From a checkpoint of a small audio captioner.
Training: 9400 steps, batches of 128.
Rows from block 5 of the audio encoder of a small audio captioner, named by matrix and row number. Rows with one number belong to one channel. Each number is 128 + 24 x the weight over its row's rms, rounded and kept within 0 to 255. All counts start at 0. Numbers have three digits each. After the name is the row's rms in percent of the matrix's.
After each channel's rows are labels from the 100 clips, of 14976, where the channel reaches its highest value: "strongest on" is what is common among them. Only what is clearly more common there than usual is listed. The data: synthesized solo parts of chorales (CocoChorales). In brackets: how many of the 100.
# convs1: grouped (4 groups) 3x3 conv, stride 2 (encoder.blocks.5.convs.1.weight, 384x96x3x3, each kernel summed), inputs within the group 0-95
# convs2: expand pointwise conv (encoder.blocks.5.convs.2.weight, 768x384x1x1, transposed), outputs 0-85

convs1.346 094:115103119105122150120116184152122117137175122172119131157109128132158110101135138144125131191115120151131101156127128111098123147120141134152130103147099084106115136150187127141105147168121138178155089138149166126137110095114167124149119132099149134148123153101128104186180145149125147141
convs2.346 104:135142091100131100131156118140106084123105164118127114133150148146115129123110085120132110130092104144129178120112105111165100120123186135137128133146107102114129108068117102129108121139072131105154095127110126103138125152106084163121133151121114106097112107
strongest on: note E4 (35); note F4 (28); note F#3 (25); note F#4 (25)

convs1.265 094:081133091166128147144155150104118117134148103154150139101163117128135111122132121169122134129160084126116154132126086171100107110133084135105148112093133128170104120146098105167108125113110136148158116089095111112158096149072149114166092105152106124132070147112149119139136133120119104110
convs2.265 106:154072092139150141105134159087147144125112128108126130097129144151146137137121134134147136133118106085117149113183103145172134122107108164122127143141141130082095120120123120133138137161124138165110141112157150103137149132151103123104137147116088120106124117
strongest on: note D4 (61); note C#4 (42); note D#4 (41); note E4 (33)

convs1.232 094:143134137081112107119139096105088171097118159148143131137122107101126107101081126152120115108099145127115125116148124123143170110091131129145102100105163146140123107141116138133083115127175147088140059143141100114127153142135175143138119158162123120137171128098156165161086123129154136094
convs2.232 113:144106130140145116134121119138093122121112115131084151119075129109140142130160186123162131132116125127169137084104107110090097122104115156121137131140151129180133114134128115106111133138136119150194110117136119182160114090122106148104130105128136116132134127
strongest on: note F#3 (36); note F#4 (26)

convs1.354 122:140104110112119102120125085131180110123117178120110100150114120114135130138126118150073154123168118119093127127115114113143085147182142121124097173146129119137114123148139089121074136070126137207146120136151117099121140118158141118107142115113111152109145154159135126097153106158141109111
convs2.354 106:137152128127133130125067154119143131098091103174142099145115080130109119103143143111156149124144122121125110101117093125118131111140089115096135132090130124074131122104114149131106175120162116200141123094127116101117125142141096139071177137172107138130143134
strongest on: note D#3 (76); note A#3 (65); bassoon (49); note F3 (36)

convs1.209 107:102114104121130171109094142106119119114092105114133134127051113104152146119115114110167142123168143100127104105115142128140111104117114150102115143151123142098115100126116157124092163145084115112149189105117183182099125130135128167105140096115136126172080142130145105126133143134101134120
convs2.209 102:117084125103111114157120123148117088127114155161126172126118153142154118081105133132090122149156114112133169123140140108120183095145118114143145104133109105111163129086126164132181141173141116107102145148100124082143118098109099103169105129110114097116127168
strongest on: cello (97); note A#3 (50); note C4 (48); note B3 (32)

convs1.8 088:129192121109116098115140115127124146100110096133101129150153111125131168116132133143130154136131149077184130146095120134124127125171113100142149134112152125115076155062158151132085093094150137142136114080138141090142099139092096148138118125100116108129121127152122127149133128149077127091
convs2.8 104:090098161173121143139138125125128136121170133111093100100136060122101141121121170104143122108118130090081161137139099138116162134148156111132131143142150154116121119125105135157131144138115122121099123118119123162106126104119176116124171129109150115121110141
strongest on: cello (36); note C#3 (32); note F3 (26); note F#3 (26)

convs1.257 111:135116158120100106135135143134156116110110135115109087145100128143111093083171109122147157136148107170173093139106158134085147172117137123131129124102162128093164148114130120103157126142102176152102164155077115099110131111160089117102133154097127125106171108146115108141170112134149123136
convs2.257 108:103129144084129108095126138130130142117082145117148103102144085114104121109146129111152113173152150086124138104101161130122176098111143143147108112088126125125114100101106107163119112111136119121126135105095128123160137095068152151159139111118124138123150146
strongest on: note F#3 (97); note G#3 (62); tuba (41)

convs1.134 112:106123135116122150129116110146182136105168110114123143152164170164136104127161161124135144122117116162128114126189091113154130181161121121162168114126152120159148095171105128141134140114118111151117122111106117115084149124111081153168151108090147111138117133126167134133116093138119181113
convs2.134 105:137124126145115121141163171130108137157148136097108131102170078106141137142175114140076130110114133122134142172147130142145131140098174129150132126108119107129134097113126114113094125092131113159097121172108146155111131115129117157159103122128150184109142117
strongest on: note C#4 (61); note D#4 (38); note G#3 (34)

convs1.375 097:158128168103104121144152084131179120149157122114133139121116078097108117110136086121129133113164125119124134137137136111100111123154137123081124153150174095166127112125112147175101152102109121148128109117120127119094115123152098135120121068133141128080129170090139148128126170117093070114
convs2.375 102:118108132158136145088107119123106148105136127140122116152090148128120065160134091131143180128166101127116091101106120156148113127152112131109100110122144120126141108139163167114111101112159120124110143135141091071093099149126128075103107108125090123144111159
strongest on: note C#5 (46); note D#5 (33); note A#4 (27)

convs1.305 110:140150146081152154137114118109109152096082144101136113160165123111112165107117156117097156111148099141114158091118131108132118188121151120094071098132171087133135109113089117112150119119143147124105133116128080100143142104112136140088103116136140135104118131139147124101075115131148178126
convs2.305 098:170131097191121120114160135126172129131129110088124097184167114174129166107100127152109134119139124108106119128107136141129138119145150115143129133143118084128089147149100140138109118161146147125152097159150134168153119140144107112097114104127117133116106106
strongest on: note F#4 (78); viola (61); horn (26)

convs1.116 108:160143100136137163148164133123116102118122121120110121115147155130147131179097103145123125119099150145153139110097138131133138118076131164122145122090131133144132084130179113101121128116121115127125122156173115130150107127106149108127182074137196101088091121104089134128183148096133127145
convs2.116 096:106132168128115116083119121146137123132173103148122122143091131109126089117102136168142110123130151131095121129099118169134127098158131172093094158168155158159108163108127152120133161134136098149121153132165126123122120109156146123154124126095121104097099138
strongest on: cello (86); note B3 (60); note A#3 (38); note C#4 (36)

convs1.351 102:147127160108090096137166096100154118085149150117111119102073103122156140128096155139099062148162118137099127123106134107097143132128181155138121138078161092123116118125153108126136114143121098121122082106126165142138110148162089136143144148108137117102140112136137099159114166146137148112
convs2.351 103:166137177125122189159104106116148162129158153137110143132125126144140128127120114142126135083088169151120119120115110152136121134150143137141156147126114137148140167154128159124094113126126122121106116109102081129132169122154134132106131111081138135134127095
strongest on: note D4 (72); note C#4 (40); tuba (39); note A3 (27)

convs1.206 131:133086143139099103121182101111118108128111157139114108115098133090141125117201116110159159105122128103120118100149151156114112103135154117125117138123121129109129125111149126081131092151106204145136131122118106208111139115134108140104118115077120114123155112147144178136140126120118149120
convs2.206 104:105149098138116091125099134160099122111116108116137136115162102149113157119095140098123101122121107106143124155061142114134114137167142142084116127127137107146126202114117137127143093098111111126131124093129098110171127173124130130106158156165147093098139144
strongest on: tuba (66); note D4 (41); note E4 (34)

convs1.241 127:130126144113144135114179094106100126085204106122133100122125099154151152151124132172157120101120154143135122114155139139142142137099151129113140110140132160154103108132174133122091149116171159114141169096080089130165149131150129120145134085121117129131096094114163162149133116150105112102
convs2.241 097:163096103082151157134154115111122113140181181131108079154188170142133130122138115122082127128083174159106152158125135119177135115178120088135101152159104113105165142088111084122122158128137134126121153094105151133090115137157121103127092185109131129114116091
strongest on: tuba (89); note G3 (41); note D#3 (40); note F3 (36)

convs1.235 100:126125087126134142109120118147156124135149110073107154113153142133087120112151110089116127120089104135120160144099118119138107117099124133167146150144099114124095140095106112098163137137134115132124103131117130112069151138109111137122120137079179130110130128184057068100149151126143145109
convs2.235 104:118077122150138126142080139126129140124131104154150119121103171139157125112121100124144150110123100140117150173080186111136148183133136106135121135118198120129091171121144104123110132147148090117148114123161158114126117102148103149143190128095171113123143116
strongest on: note C#5 (53); note D#5 (29); note C5 (29)

convs1.189 085:129119114122135158099102103180140128108159153168107146125144135117127113154132128186143170099127138147101141113164109170117139139142168149127141080115137096102118111137144160100164110118114087167117079129182099099104144112097122129124161105107095133147121140086109157114127120130140129160
convs2.189 101:136158107092119104113159146126104104101133114133118158163173162134114116136139131174082173124102149144144072133144118135156142092119108083099145083121078124134106089123128117102124145103106106136186115117156119144054114130115128147169115174129125153105140135
strongest on: note B4 (64); note A#4 (42); oboe (37); note C#5 (31)

convs1.70 098:139123122116135178156140153120115151124154115134172116144140150136146117124146094134123127120139143197102093078131129081154102118139121142135109098132115130106086114123131169081120109088157107158108125148154115150118164161108103171165108155131085101154124127168098123127123145166158126124
convs2.70 093:166120129123130158106150129049123103145123153117116107125128118160117169143149106143109105132105174106093160138204082114139098106131202134132126166126155081132168137138138125121151115137111157166124126132153159138110108140096141098146128113143118136140183085
strongest on: note B3 (56); note A3 (41); note C#4 (38); note B4 (28)

convs1.53 111:123145148123143106107134141183176150120122154111128143117153116136138138091139111153156112135101149125118113153129139165098113122139129109126126151092078146100133088148110132120089145173094120096119077117130166095126118133095133178089119123128108176111139113131119095134108104155055126141
convs2.53 108:131100131129129117149101124104138107130138110112124117100103148143137117101136090130158093149105116118147103148168079141106109158130091121123101117106167132106136116104141097150096148091119181120141120158113152134157121157108105121155146114180116182149118097
strongest on: note C#5 (43); note C#4 (38); note C4 (36); note A#3 (32)

convs1.309 077:138150118129164133113115144128162100139107093130172122129142097137151138077125125103103116087113083114126098093118148133150141074123078097135140098088073164161084118100097098127124121154143100144152129152135131105122109137117144100117121180116123159136127164142118122096120125158100147121
convs2.309 100:115116136107107117127156139078149156120117126107123134101113120155128144162086127108166120125097154114102145130130127152169161092158116110137139139117116094174130117173098139087147104157133105129116142126121191137185107107154169155170144138090107105122137126
strongest on: note E4 (61); note D4 (47); note F4 (40); note D#4 (37)

convs1.228 111:121075117160132157152116096135137164141136126115137116089094136091154158136136131127107138193153118135120143094122176119126101101103130140153174161140181141111136104151111113082094132123130112107120140137121135139075105111138177156108136160124099096102096123094145141137119157106148134111
convs2.228 095:119129113123139076093122110126158154147133114139150103102106088128086124144123102122141131131194098148104138121099108132108158107140110124105135137081176140165108151151141124113120149149115123109123172103122136106143101171131152121161144124160146097122076138
strongest on: note C#4 (79); note B3 (52)

convs1.292 104:139136148111155102103151125117169101193142137174146108142129171091184134124174098103107151112135141119109127112126115142156155172123112125161091118130123146131069083126132143120109141118137108184126134148110137115119112122111111141133120154102112100129152149154097088132124115166100108100
convs2.292 099:165106136122108164144123160078125123160144111146132116114123134132137131144153132082125139151108182124138131127117102100104108161117155153117109127099097103127131135155073199149128112099136127156078145125113126117124146125153091083164140119104068183133111120
strongest on: note F#4 (49); note E4 (41)

convs1.350 121:126124113110157113107131124072064138130085172133097116126174102133168143126094191114110126133139098162181112090112109143175134099163132124121100142120097114158117082121131148126118103139132142108117140152120117107146133114141111127112128139106154105135078117115146145098133133104131170144
convs2.350 108:171109129127145115165132120108135173164112139136159091108156112118128139153132131167117128101108158116128122141104135110152140129113133123098132145096176160077099117156132110131104125139135154123128125139103139176141103103158149106140136126129127143132097115
strongest on: note B3 (61); note B4 (38); bassoon (32); note A3 (32)

convs1.335 093:134126176126104120089146113083182156121148123136110152122138089117128143108113116098117106150169122096116106103091118144113121142180167101109137110064116107144114119172137100100117111168123114143092128102131157120115117168166154115112120156116114141144143140091097119148135121133095087115
convs2.335 093:118124147171159132155106173139099147119130131154101124081107139130159071159122143108126123111126158122109139128097155099155147118119102132167120160137085133124149133154072188093136110184205121117080121112121129107110063084177133134132138126125115147144081120
strongest on: note C#5 (60); note D#5 (44); note C#4 (33)

convs1.285 092:119181112130151158149098131145128132132132110115148185129086111099142152155121136156132124114114150115116119123130126127152135127132119133130139114116111093178136140160113106182093176059179109116127125172177151098109102106109116158122104123129099159154103090110148108093134127138110127147
convs2.285 099:129148164154148163144111132134121108168128123136135087123121148156118088109130109149128139144145064160107142142122069100137148119109130145138146148124139095112173149095131117115133136118077186110125113122159124129142154119139118148103135136110118126106126163
strongest on: note E4 (45); note D4 (34); note G4 (25); note E5 (25)

convs1.177 112:130140103147114118166137166144121121124120150144142104126194138179119127124175127113121138206150131159150113155121126155129131069134100134090118124124124087110136138156113122118153158140123104086099104138105131132143124117102142134122170084123104127147162103128098149135145150147088084107
convs2.177 101:124190145177134095132096075099128128106147090129153093100088117131126160133098159123111117123123137145149094109149173158135106147140118159139126134146122125141136158118131137135137120139096085118131132132088089145163138124096175128187140143104131133089111109
strongest on: note D#3 (63); bassoon (43)

convs1.180 094:137115123124089159131134131122140101080161125177112121109163109139118143158160114148160139136145149162121101129068119113125141071090130133116080139125118144072158119104148106118126194114108140077154071114136132104167109138117108144118144134126122139106127120137132135133159162109129116146
convs2.180 100:086133093143105136162082122093151099123142134143123128121143138143149097121167146063146090098097122148086154108107140131107103151121150114138108114133149115146106150140121136102124136104129139189092086138132109129148125162140078079157130142107125103119130117
strongest on: cello (100); note A#3 (51); note G#3 (37); note A3 (25)

convs1.51 093:123143113121091118171138141136158117103115156148147115084134104105145102091116170145127113153112125109130092132125146083132127100133145121068110137087089126097146092141138157114087149121152104143166091109130095157114128115108127150123087143137062153142071144110129114143124129129141139156
convs2.51 094:079104144144116089116136134149163106120133114102099142137117149102118110115088151139148105154103093136113132117138114161118191140136147145176122138141106122132137140110125119165155120140133117115098114073133132125114141141100141118155123120163092090115140123
strongest on: cello (46); note C#4 (41); note F#3 (39); note C#3 (27)

convs1.225 108:130163157119123130185148126101138123126168133135126114125147125122102145174119150129167133160146148144106121113135104109082131134134082121159129082112154133160116128131100096208116119109194176120134124175129158094120114116144142136140114139161127137121128108082132127135114129136134157166
convs2.225 102:158120112102127066132144130133155104135131113157107113132081117119137101110162149082153121166107122164186189137150136203187132141125169148099144179136131114087116095156162109123111178195159166114163137134132138151116141145197101159108108151124175165099112120
strongest on: note E4 (40); note D4 (36); note C#4 (30)

convs1.369 112:136132089169138132142154126110134138119130144150161133112129116141117133144101150085069128088141141079113142122130087132107090160158153082083137134119101155120110150189136141137100154126095149103106100081082141112150122144126095084147129123137123134092134134089148138150130137096127144137
convs2.369 107:123162141137139144099142146142151141110113141108122124120107123133107110138135158166132111137108124137103123142110126185095141137099103118144098103138126151157129087175122101122141163131147122095160093107072097078120123101204149142161086102167101130100142101
strongest on: note F#4 (81); note E4 (50); note C#4 (39); note G#4 (38)

convs1.303 113:152122131098100129125100137173154125136157102141129115146109129124174129109135125131152136122105121146125122156116154122107190137162123146158127118077118101152108120166118148083133112121138144186147113102144119156093119080155141160147100111120148161156134163103095140106152122171104184108
convs2.303 114:152127154107110111144104099124102161162080155125128138134150108124159128150117121149119141108152147133158113094133127104121123129086123159126153103117138125123118108097152152109123150130107128139110124169105170131138162136101099162118166111085134106082142139
strongest on: note D4 (43); note F5 (35); note F4 (31); note E4 (28)

convs1.45 110:141107148110102099081141177142114108118116119125148146159106160131120146144131165145149179128188123106161126117133110121118143160107173134096144119124156124137149107102134097166126125100102145105088155114122072138117125151097113108158133127127143068102155097171118131159096138116149120135
convs2.45 093:148089133120187170108132132179165142145098134111114124142144114148165086118123138119180159125123105106150120129074162117140113091101123135120107115187152169121141130128102117173130124168158137083119138149133105137169117137145191137145127137148139179087117067
strongest on: note F4 (25)

convs1.331 101:116149084148136120163121101111188142081067158075107141131123092146086130123136121143093180121142171141124136147131131136121091131149149124160113127128172150097180145122127107141133118117106150130122100127143130141127102173135102119107145128132124126122106123142159187157111133118131133167
convs2.331 090:174111147122123094117125112110118136132090150129101140115113116129102160153125105082114074134151120111128152148149093126116156108154115140120113171118136134124131147118104110169154139155091110109137165106094124125156093124165099153143162101163191103130133101
strongest on: note C#5 (50); note A3 (32); note B3 (29); tuba (27)

convs1.111 107:119115125147157131166128129167158115136187093115179104115101097133116148143138113120111119159123135154173103130138076111135112114094090162131127108132114086119102096115118073100146157120107153097139162130099132098124113161102110118138163134175149151097136140118100148135152156137146104130
convs2.111 100:127150123137156134138120105129106144113138112145154133106104116130108079162133124179111116118136117120082118126135114169114110147149142138110109155147117149117118119089147156145119127145129112107152137111139090113144104136142136071108146118146149115137108138
strongest on: double bass (67); note G#3 (31); note C4 (27)

convs1.153 100:111118128151088105088133162163074167108137095127041152117162138153101131148129112170135138170126132110099122123113092128073151128149106128126116161150141123145135154105130100114143127129110129130113121103103120122089082144134101136123140162115111142116099158082134124143152110117098142129
convs2.153 102:108158107150103126135126145121134088138095144130127126147145103141110156142141129140129134158128149147180120125095102078157141121161136110161147142129101117122117146185104148115124111115136164108126130103149137123111132104085179126195097142128108149119145142
strongest on: note E4 (46); note D4 (45); note G4 (32); trombone (28)

convs1.176 099:085106148150109140116105127145148123109146144143128141098127094098138125123149130108128113118106152142122067162137083143057112129171090144124160074143093117118098135145089121135129125123108137161103143130082124117122155178103136160094132114152116128166136139124117128121076127145139155092
convs2.176 101:091141152102109164155151127111131120147065104083165162102163125138107145130090083163103118164177110128123096129102123148121111107104116131112131116148125128121156092127102133156167130110126130121122106116104136085106125119069110103115136118118155090116079127
strongest on: note G#4 (56); note G#3 (44); note A#4 (35); note A#3 (29)

convs1.273 118:103131104172121150144115145062118140159125099103177094101158110162118144169070144147104110130125109144093122140131115123123146125115151121172193153134141157122129154128095099139111121122107134158116121126122109113150120117147131093148096139126129109154123179102162071126125112111138146127
convs2.273 099:115115113092098104165151127085120171139090119160090133134114145132143159147121150152093144157100069106113142118157112131180093152087166144126120169105172116109104095131102114134097142148151157096157109116127118096105140127131107140163150130148158089099128143
strongest on: note D4 (58); note E4 (50); clarinet (32); note F4 (27)

convs1.145 109:121106137099114161107107132115154060122157116086107122104161146154168144130138114156124132111123117137164061107128129132126153091081106119109139136092135125126137126134136101111156135137137111087116113118137122106207127097131090114129149121146160141163117117123114175101166141127127115165
convs2.145 107:107164103149114145124141141131153146115114127149145170101165128134128073174136169137180099099071126112102124146138167155126121132114132127101141126128145146170157133181154123108127123123098082163150128132182120143125116128170103154084133110103145146133119157
strongest on: cello (48)

convs1.137 087:141124146131159142135152098100095160170123121148121123114160110118123133144106104125141107139141168103151173111062100134109155146185156130100143152127106123103161147126108144164142142125076111156144139144118119098104139140095123094138119146107109130177115075128110078117088107130131123111
convs2.137 096:141103096143128115126147145091117120122128146141139100128137143147159132111144161125139088135138103123124112095096100130184079150092108108125110107128129132139075131175132114158082130125200089141136116116140146140149163150158111127115109125121140122107158147
strongest on: note B4 (34); note C#5 (32); note D5 (29)

convs1.344 082:161156142139126143145194133136136111125146123142117120142125140106147103097075137137129159123147141123118151108096106107128128137109112069117097143173150095111135177151085108145155131124133168156082117156106136150079116126101145143101143102142169098127146164163124155166095137142121131116
convs2.344 099:094116160095073152108108119110093111090115141081117116111139120110099129163141107126131098133141139109103095127143103103093103123113136078142104120101166160112105105094173126130100112142132186134120095134143134159122138089078129128108154089138113105106134109
strongest on: note F4 (91); note G4 (63); note D#4 (41); viola (28)

convs1.139 091:159121094150119147136148116108099142163105127121169115139109127125102119131110098149180125156096132140117181131111110131148151174103187133133096180105110111134118087096121126150140133144112145178150093135126108147112178109064144178117119126136139132131121144109136102137116098126131136153
convs2.139 105:119095137124115169111137159118105115126103123168141149179152128131121149105162138077079113124111130108147169121133130092114110130100152111098144113117121117129119107101110109121104119156155107142111099113122096081084129087140116121142132157125116162102110145
strongest on: note C#5 (51); note D#5 (46); note C5 (34); note G#4 (31)

convs1.362 094:119131165130117119124192153147097124119145096141107115068098139133170113140143149091127100091100118142115122081127111151104127101136127122113145114158109097118104103179129148117122183079101126164126159128153149129123112106156102090157109180153140164114134127144126125118146147147113142125
convs2.362 105:115121109133106142164136138116144115130080165180124120084131131111120122134159170127117104123116159135126135089135133100108176099117178114117121159124105135194133166167137138115146095125142157153159111151151074138106124113166165093100122201134103133095146132
strongest on: note F#4 (49); note F#5 (46); note G#4 (28)

convs1.65 106:143194113118094144089144123139144175080104116134129117115093114154118105088112171145115088115098142124159168146093153093112123107138119116136117126159094084162118115089137141107093130099116105158128124119149134123120105128092101162098099128100113097119103110151116112134126133162158159120
convs2.65 104:138128089099106100070137099157118175105145120175106137122150125121094142148158195120107146199115142089113072105147125136128136118131128139184151091120119128150110138129097099113125156167134147132124161128121148128155116128113156107112182099143133144114122098
strongest on: note F#3 (83); note G#3 (41); note B3 (39); instrument: cello (35)

convs1.203 092:164108140133128111152178100122147113121141136090149100154138107115126186129107154143171149140095125105114132085157138112048110154116119116120142098103155142164125116134157135114143132101126178161098154136094125114098145156146119122141097108119098157148111122127144166172102128113136114110
convs2.203 106:125128123102117102144125079147093111128131139147134103112150117095131105102135107102167131126153132190152150149115142108125123121142113135161130115098134143103121133115132128100093131128121125151139124155100180134133088089123138150106109125148086103132123149
strongest on: tuba (38); note G3 (27)

convs1.288 095:115116092137149100112131131130092192115102098114134140116139128134116112149065145172135123153106110141150118126136105134135112095118102119133136103138102119166153151090154096173123115167111150125143115169162123115126144114087134131102114096161116147099112155186131169121136100106156170107
convs2.288 093:102127141114126131137185117163089140095104109105142185142086148134136138113162140122144104117099150143104130111076146085131080131107097124147163151137079126129123147173107124152135147154140122082129165147143136153174084115121136146148143156169149140089109107
strongest on: note D4 (73); note E4 (56); clarinet (39); note G3 (35)

convs1.164 102:133091141146121158146145139139109160141103108144082118128105109114119127127114139137148181131130173141140106138068158098101128101140096154125132154130108141113106132095174138145168122116096143096166178164139145119123106167144130100124066120121158107149149123124147087145102112148149131162
convs2.164 097:099126101122166166107140124161141115159158137090117079074111185155166131113114115099116134086113114190113135133105147096133117122112157111107113125148139109126143145139109141157131139137197130148143147104093113132159151122146088139105113135116110074136104132
strongest on: note C#4 (61); note C4 (54); note E4 (37); note A#3 (26)

convs1.121 085:108087091140117082149123142085136096156113105155162137077121129122122116097123128126085088144132111081080160100166138117116097140099147103106094093167140147138146107137104136128107143106126099137092114140108135170188077146143150133142138124118097116112119114108126146139125116114132106118
convs2.121 094:144092146155133086101120102144073093097103143130129162116171127109108196106128155120137163106128129092109124123111147108109121134206150128157124126113096115100143168127143151129124107145119145101108152086154156154100136156148116084131156079107109112132105139
strongest on: tuba (97); note C4 (52); note B3 (48); note G3 (32)

convs1.174 078:147123088099163135141088114154151115111175168157162110140167134129128156160176107157154135117121139147144113136127108159113126155116135122089078111131105122117091170127124120117134130134098060147109141154102118110155159128121137130128115138129085111138145135126114158091157156072140117157
convs2.174 096:126134154117126136128158134111106097137129107144180107197131132105109122178097090171121116140112088107127110120105133145143107146125080155099095121122113129141120128124160144152069142093189104088147112143135134118111153154105150109100114105103112153121150102
strongest on: note C#5 (53); note C#4 (46)

convs1.316 094:144105135149122123119125104117137121112131136111134127115095099130121134151093146147143122128151144182132137093140107109176124114119155124126125112122098112119144146103076163129127098131140066135169131097104116076147110157136170134083132127140130153134094119148118162091096117093110209099
convs2.316 098:138156097116104126135094136117184076121142130181119125124134157171158161123160124145133055135148141090193127108125188116135150100114140141112143114098166113117133134121118115152129112160111102127167152122159173150098172114082118160135117120082121113155131110
strongest on: note D4 (78); note D#4 (70); note C4 (27)

convs1.263 098:195109105142123117156152156101154154129138129102146080121131125159121132142130099095146144131129120132108117144133111136104142139110113089184132103119174124121106104133151144201122091127135159139104092159113141099078109144117153107145156113172108117128138139158109091119121138127135178119
convs2.263 102:132157138113132149102139142137143140153132129090119109123175134106124124110129071140107102117158116128115120099106096159135149143112132168168118105127152126132120132133123104126134127110097167142127137173134132120133141118112109096140140120139119097137165145
strongest on: note C#4 (56); note C4 (40); note D#4 (36); note A#3 (33)

convs1.181 088:133146131149166056161087145094143148133141126148107133097125119135111159089155123147143126127126128159128075183145102132108093120104086130094104134118150136136078126115093176135114139133142099118111091114106104162131115114170144122123175128129093142144120086140100152136126136122115132107
convs2.181 088:093155096121109101111173110164100129121123146137160154109116166108124171138091101180072106120077174143116107085150172108122144096139119127152163139095114148121143144116151182148135148162141161154109138107129116155156137155108161136164122140144108139143092141
strongest on: note D#3 (67); double bass (47)

convs1.178 105:141091153132135149120201148089119105126095110116157149178090122138141131122102116111187112112163130126124158115129133145097134156103132154168147153132128130097141137149188128156141163105147098125138103117086145158118118119137138144116113126158181122169129096130164144108124112122108149152
convs2.178 099:121090112095117095111110161129115118103126137101134071128150124168121091121074114064129157133127119148095171098167075121157094086081174162145128175131104118108116113071107119063132110140119123140170130129128129111132142129084091158116138111140121134084149119
strongest on: note E4 (40); note G3 (38); note A3 (38)

convs1.216 114:136172122103154163126123115152148110134121119138124137158124182114108127112164121128170104134101128140106129130119146109173166159131151124142106125138072128145115118114123084101163088122115116087150069103120110055112119136122138108116163184130108163135163116137115113129131123126131135169
convs2.216 108:141114105123141090122146152082106112138089151088095126130144111145150109115116127106163116090152141113143143130110120110155118141093133123144163154143132082084159124104085139173162125107111076134122148120118109160141096104126085142133116101165111128132106144
strongest on: note B4 (34); note A3 (32)

convs1.246 086:135175112116136088141123121120159136114129147102122111096121134145115140132151111112150158100126137103104095160093104108101144082142137120136131091125187138116102124142130143164153172110141149164142146116166151122152079115087135132144101109135088127120162103150118068061129138148122120126
convs2.246 103:131145140151113135116188140139103097096094138124097142126170112136126088172166132099126134153152157085116168107116137108151177123111164172116113170132128121107150121209091117152115141134130124136139122133124119106123126107157132157109151119113120111130076137
strongest on: note F#3 (58); note C#4 (32); note E4 (30); note G#3 (28)

convs1.48 103:177151095139103114107122085134096146088158110134084118124114098156103147152118146100113158158131113164117170127122114095124103143133114175127116105141146100126107136135127149100138124138120144149165141137146110177103142141108142138163118130093125061126146149110148113091114145180138089160
convs2.48 107:152119137121114088109136113121115113166088133112116103164108100126149129119144177144131132113118147108130142189142133077102139125105102122111128138115141113110114101079121127144137112133129123121099156148143147182108098139110085104101123120156144147121122096
strongest on: note B3 (74); note A#3 (36); note C#4 (35); cello (28)

convs1.158 095:072132124160161130159097114164130159108127117138171164127114105142125097125129091106140132159142124110137114142101102085112106113104126099143067149151121127154139094100109123122138098127179055146143118132099115174158111141119136125112117155187141138132108092119130148135120134118147147124
convs2.158 107:117092146160130078124122109137109105111110091126122113133109093106119153130139166121134135087077143107120141120124152107132110244135136140120112141134135108104085142165141099141094137135125126129102097125130150134133075146152156106105138115120119135169137118
strongest on: note D4 (38); note G3 (36); note G4 (35); note E4 (33)

convs1.173 106:112132122145112104151157112122114143123097143145101096162090098152133129122110115124114090096124111127127108125111188110126089127099067147126110110160141139151126146162133153115050147124150114098111131117074121126143148134147154157139138135094105158163155117181113139116123177134130125146
convs2.173 096:136137169128096114144159097131136088147122073128138139140128110067146123171073129130132113130132123117154120134137133124163125181137114129156101131137136168121141117128123149144148146117096106120128132113155141109143086115082149130144118107147156158156132098
strongest on: note F4 (33)

convs1.118 080:095123112119091143132098139155120128077090127141136161126106099139101101102111144145133178109154109156099122145161164192176114124177135135107120132127158160117154105129121135141126129089129091101136093124119152120133116143153120157137102141079136127138151118156177119101118138154120116080
convs2.118 103:153094132072109121123138110072138102175096103102104109112077128131157091157083096152139123106146127092106107141130148142076143097120132105164129141128163104122095145091118125139144118091164065143109117156121097194102111141103128121180112103133143113143127127
strongest on: note F4 (70); trombone (41); note D#4 (35); note G4 (28)

convs1.293 092:162104123117136126108125104083138141114132113120135124147093193124143088155174105083131148086103165159077115133143137114119152171149130126176119130171136136155071143122172097118137105115137113123115117097154143106093086130143154152126109130115108136088134119113137093133099118141125128124
convs2.293 101:086115135119091116149137159102086104167130091142107095117106124106063133136162076128123097162118126108121114119125150144153152119106083149142174116101096119167107100109081152130143099111159133069109122174137121107125122166156138152165086129105127134134150151
strongest on: note C#4 (56); note C#5 (29); cello (28)

convs1.234 084:116126205108127096118148105127109160106128158099142117139118118137102122102147089125136141118118123132126119134164073093130145149118106118129097108149164164129180096145108151112179111095132184113135130193158137114136137135151160125144140105126151167091163138139119146133141119108131144140
convs2.234 098:155139122081153118161114112112109176136149094109126151160139112151159100119136112087157159141173109106119150148101126136095160146137140163191124114147116095170146105131116144069115085123141113147126117150120136178152114136110150079127117155093113130114136162
strongest on: note F#3 (61); tuba (35); note F#4 (31); note E3 (26)

convs1.125 105:155114139152110156124136155121109102152110132107091121086167156146121118122102120165109130142120129134127150131115118135151180125171172123112086126105129112128173114124119139113052109144132164136125156135179153123146112129159129087158128145110108115139145130110087121137141081150078149169
convs2.125 098:126129162130106122130143155146147139116161139132111145164180128177135099158103129085161126113093117142125109129091111164120103119117090155136139171110104123143102151133114087112110143135114112143107127114125119119109095096129107133125124194109124108147117130
strongest on: tuba (99); note G#3 (36); note A3 (26)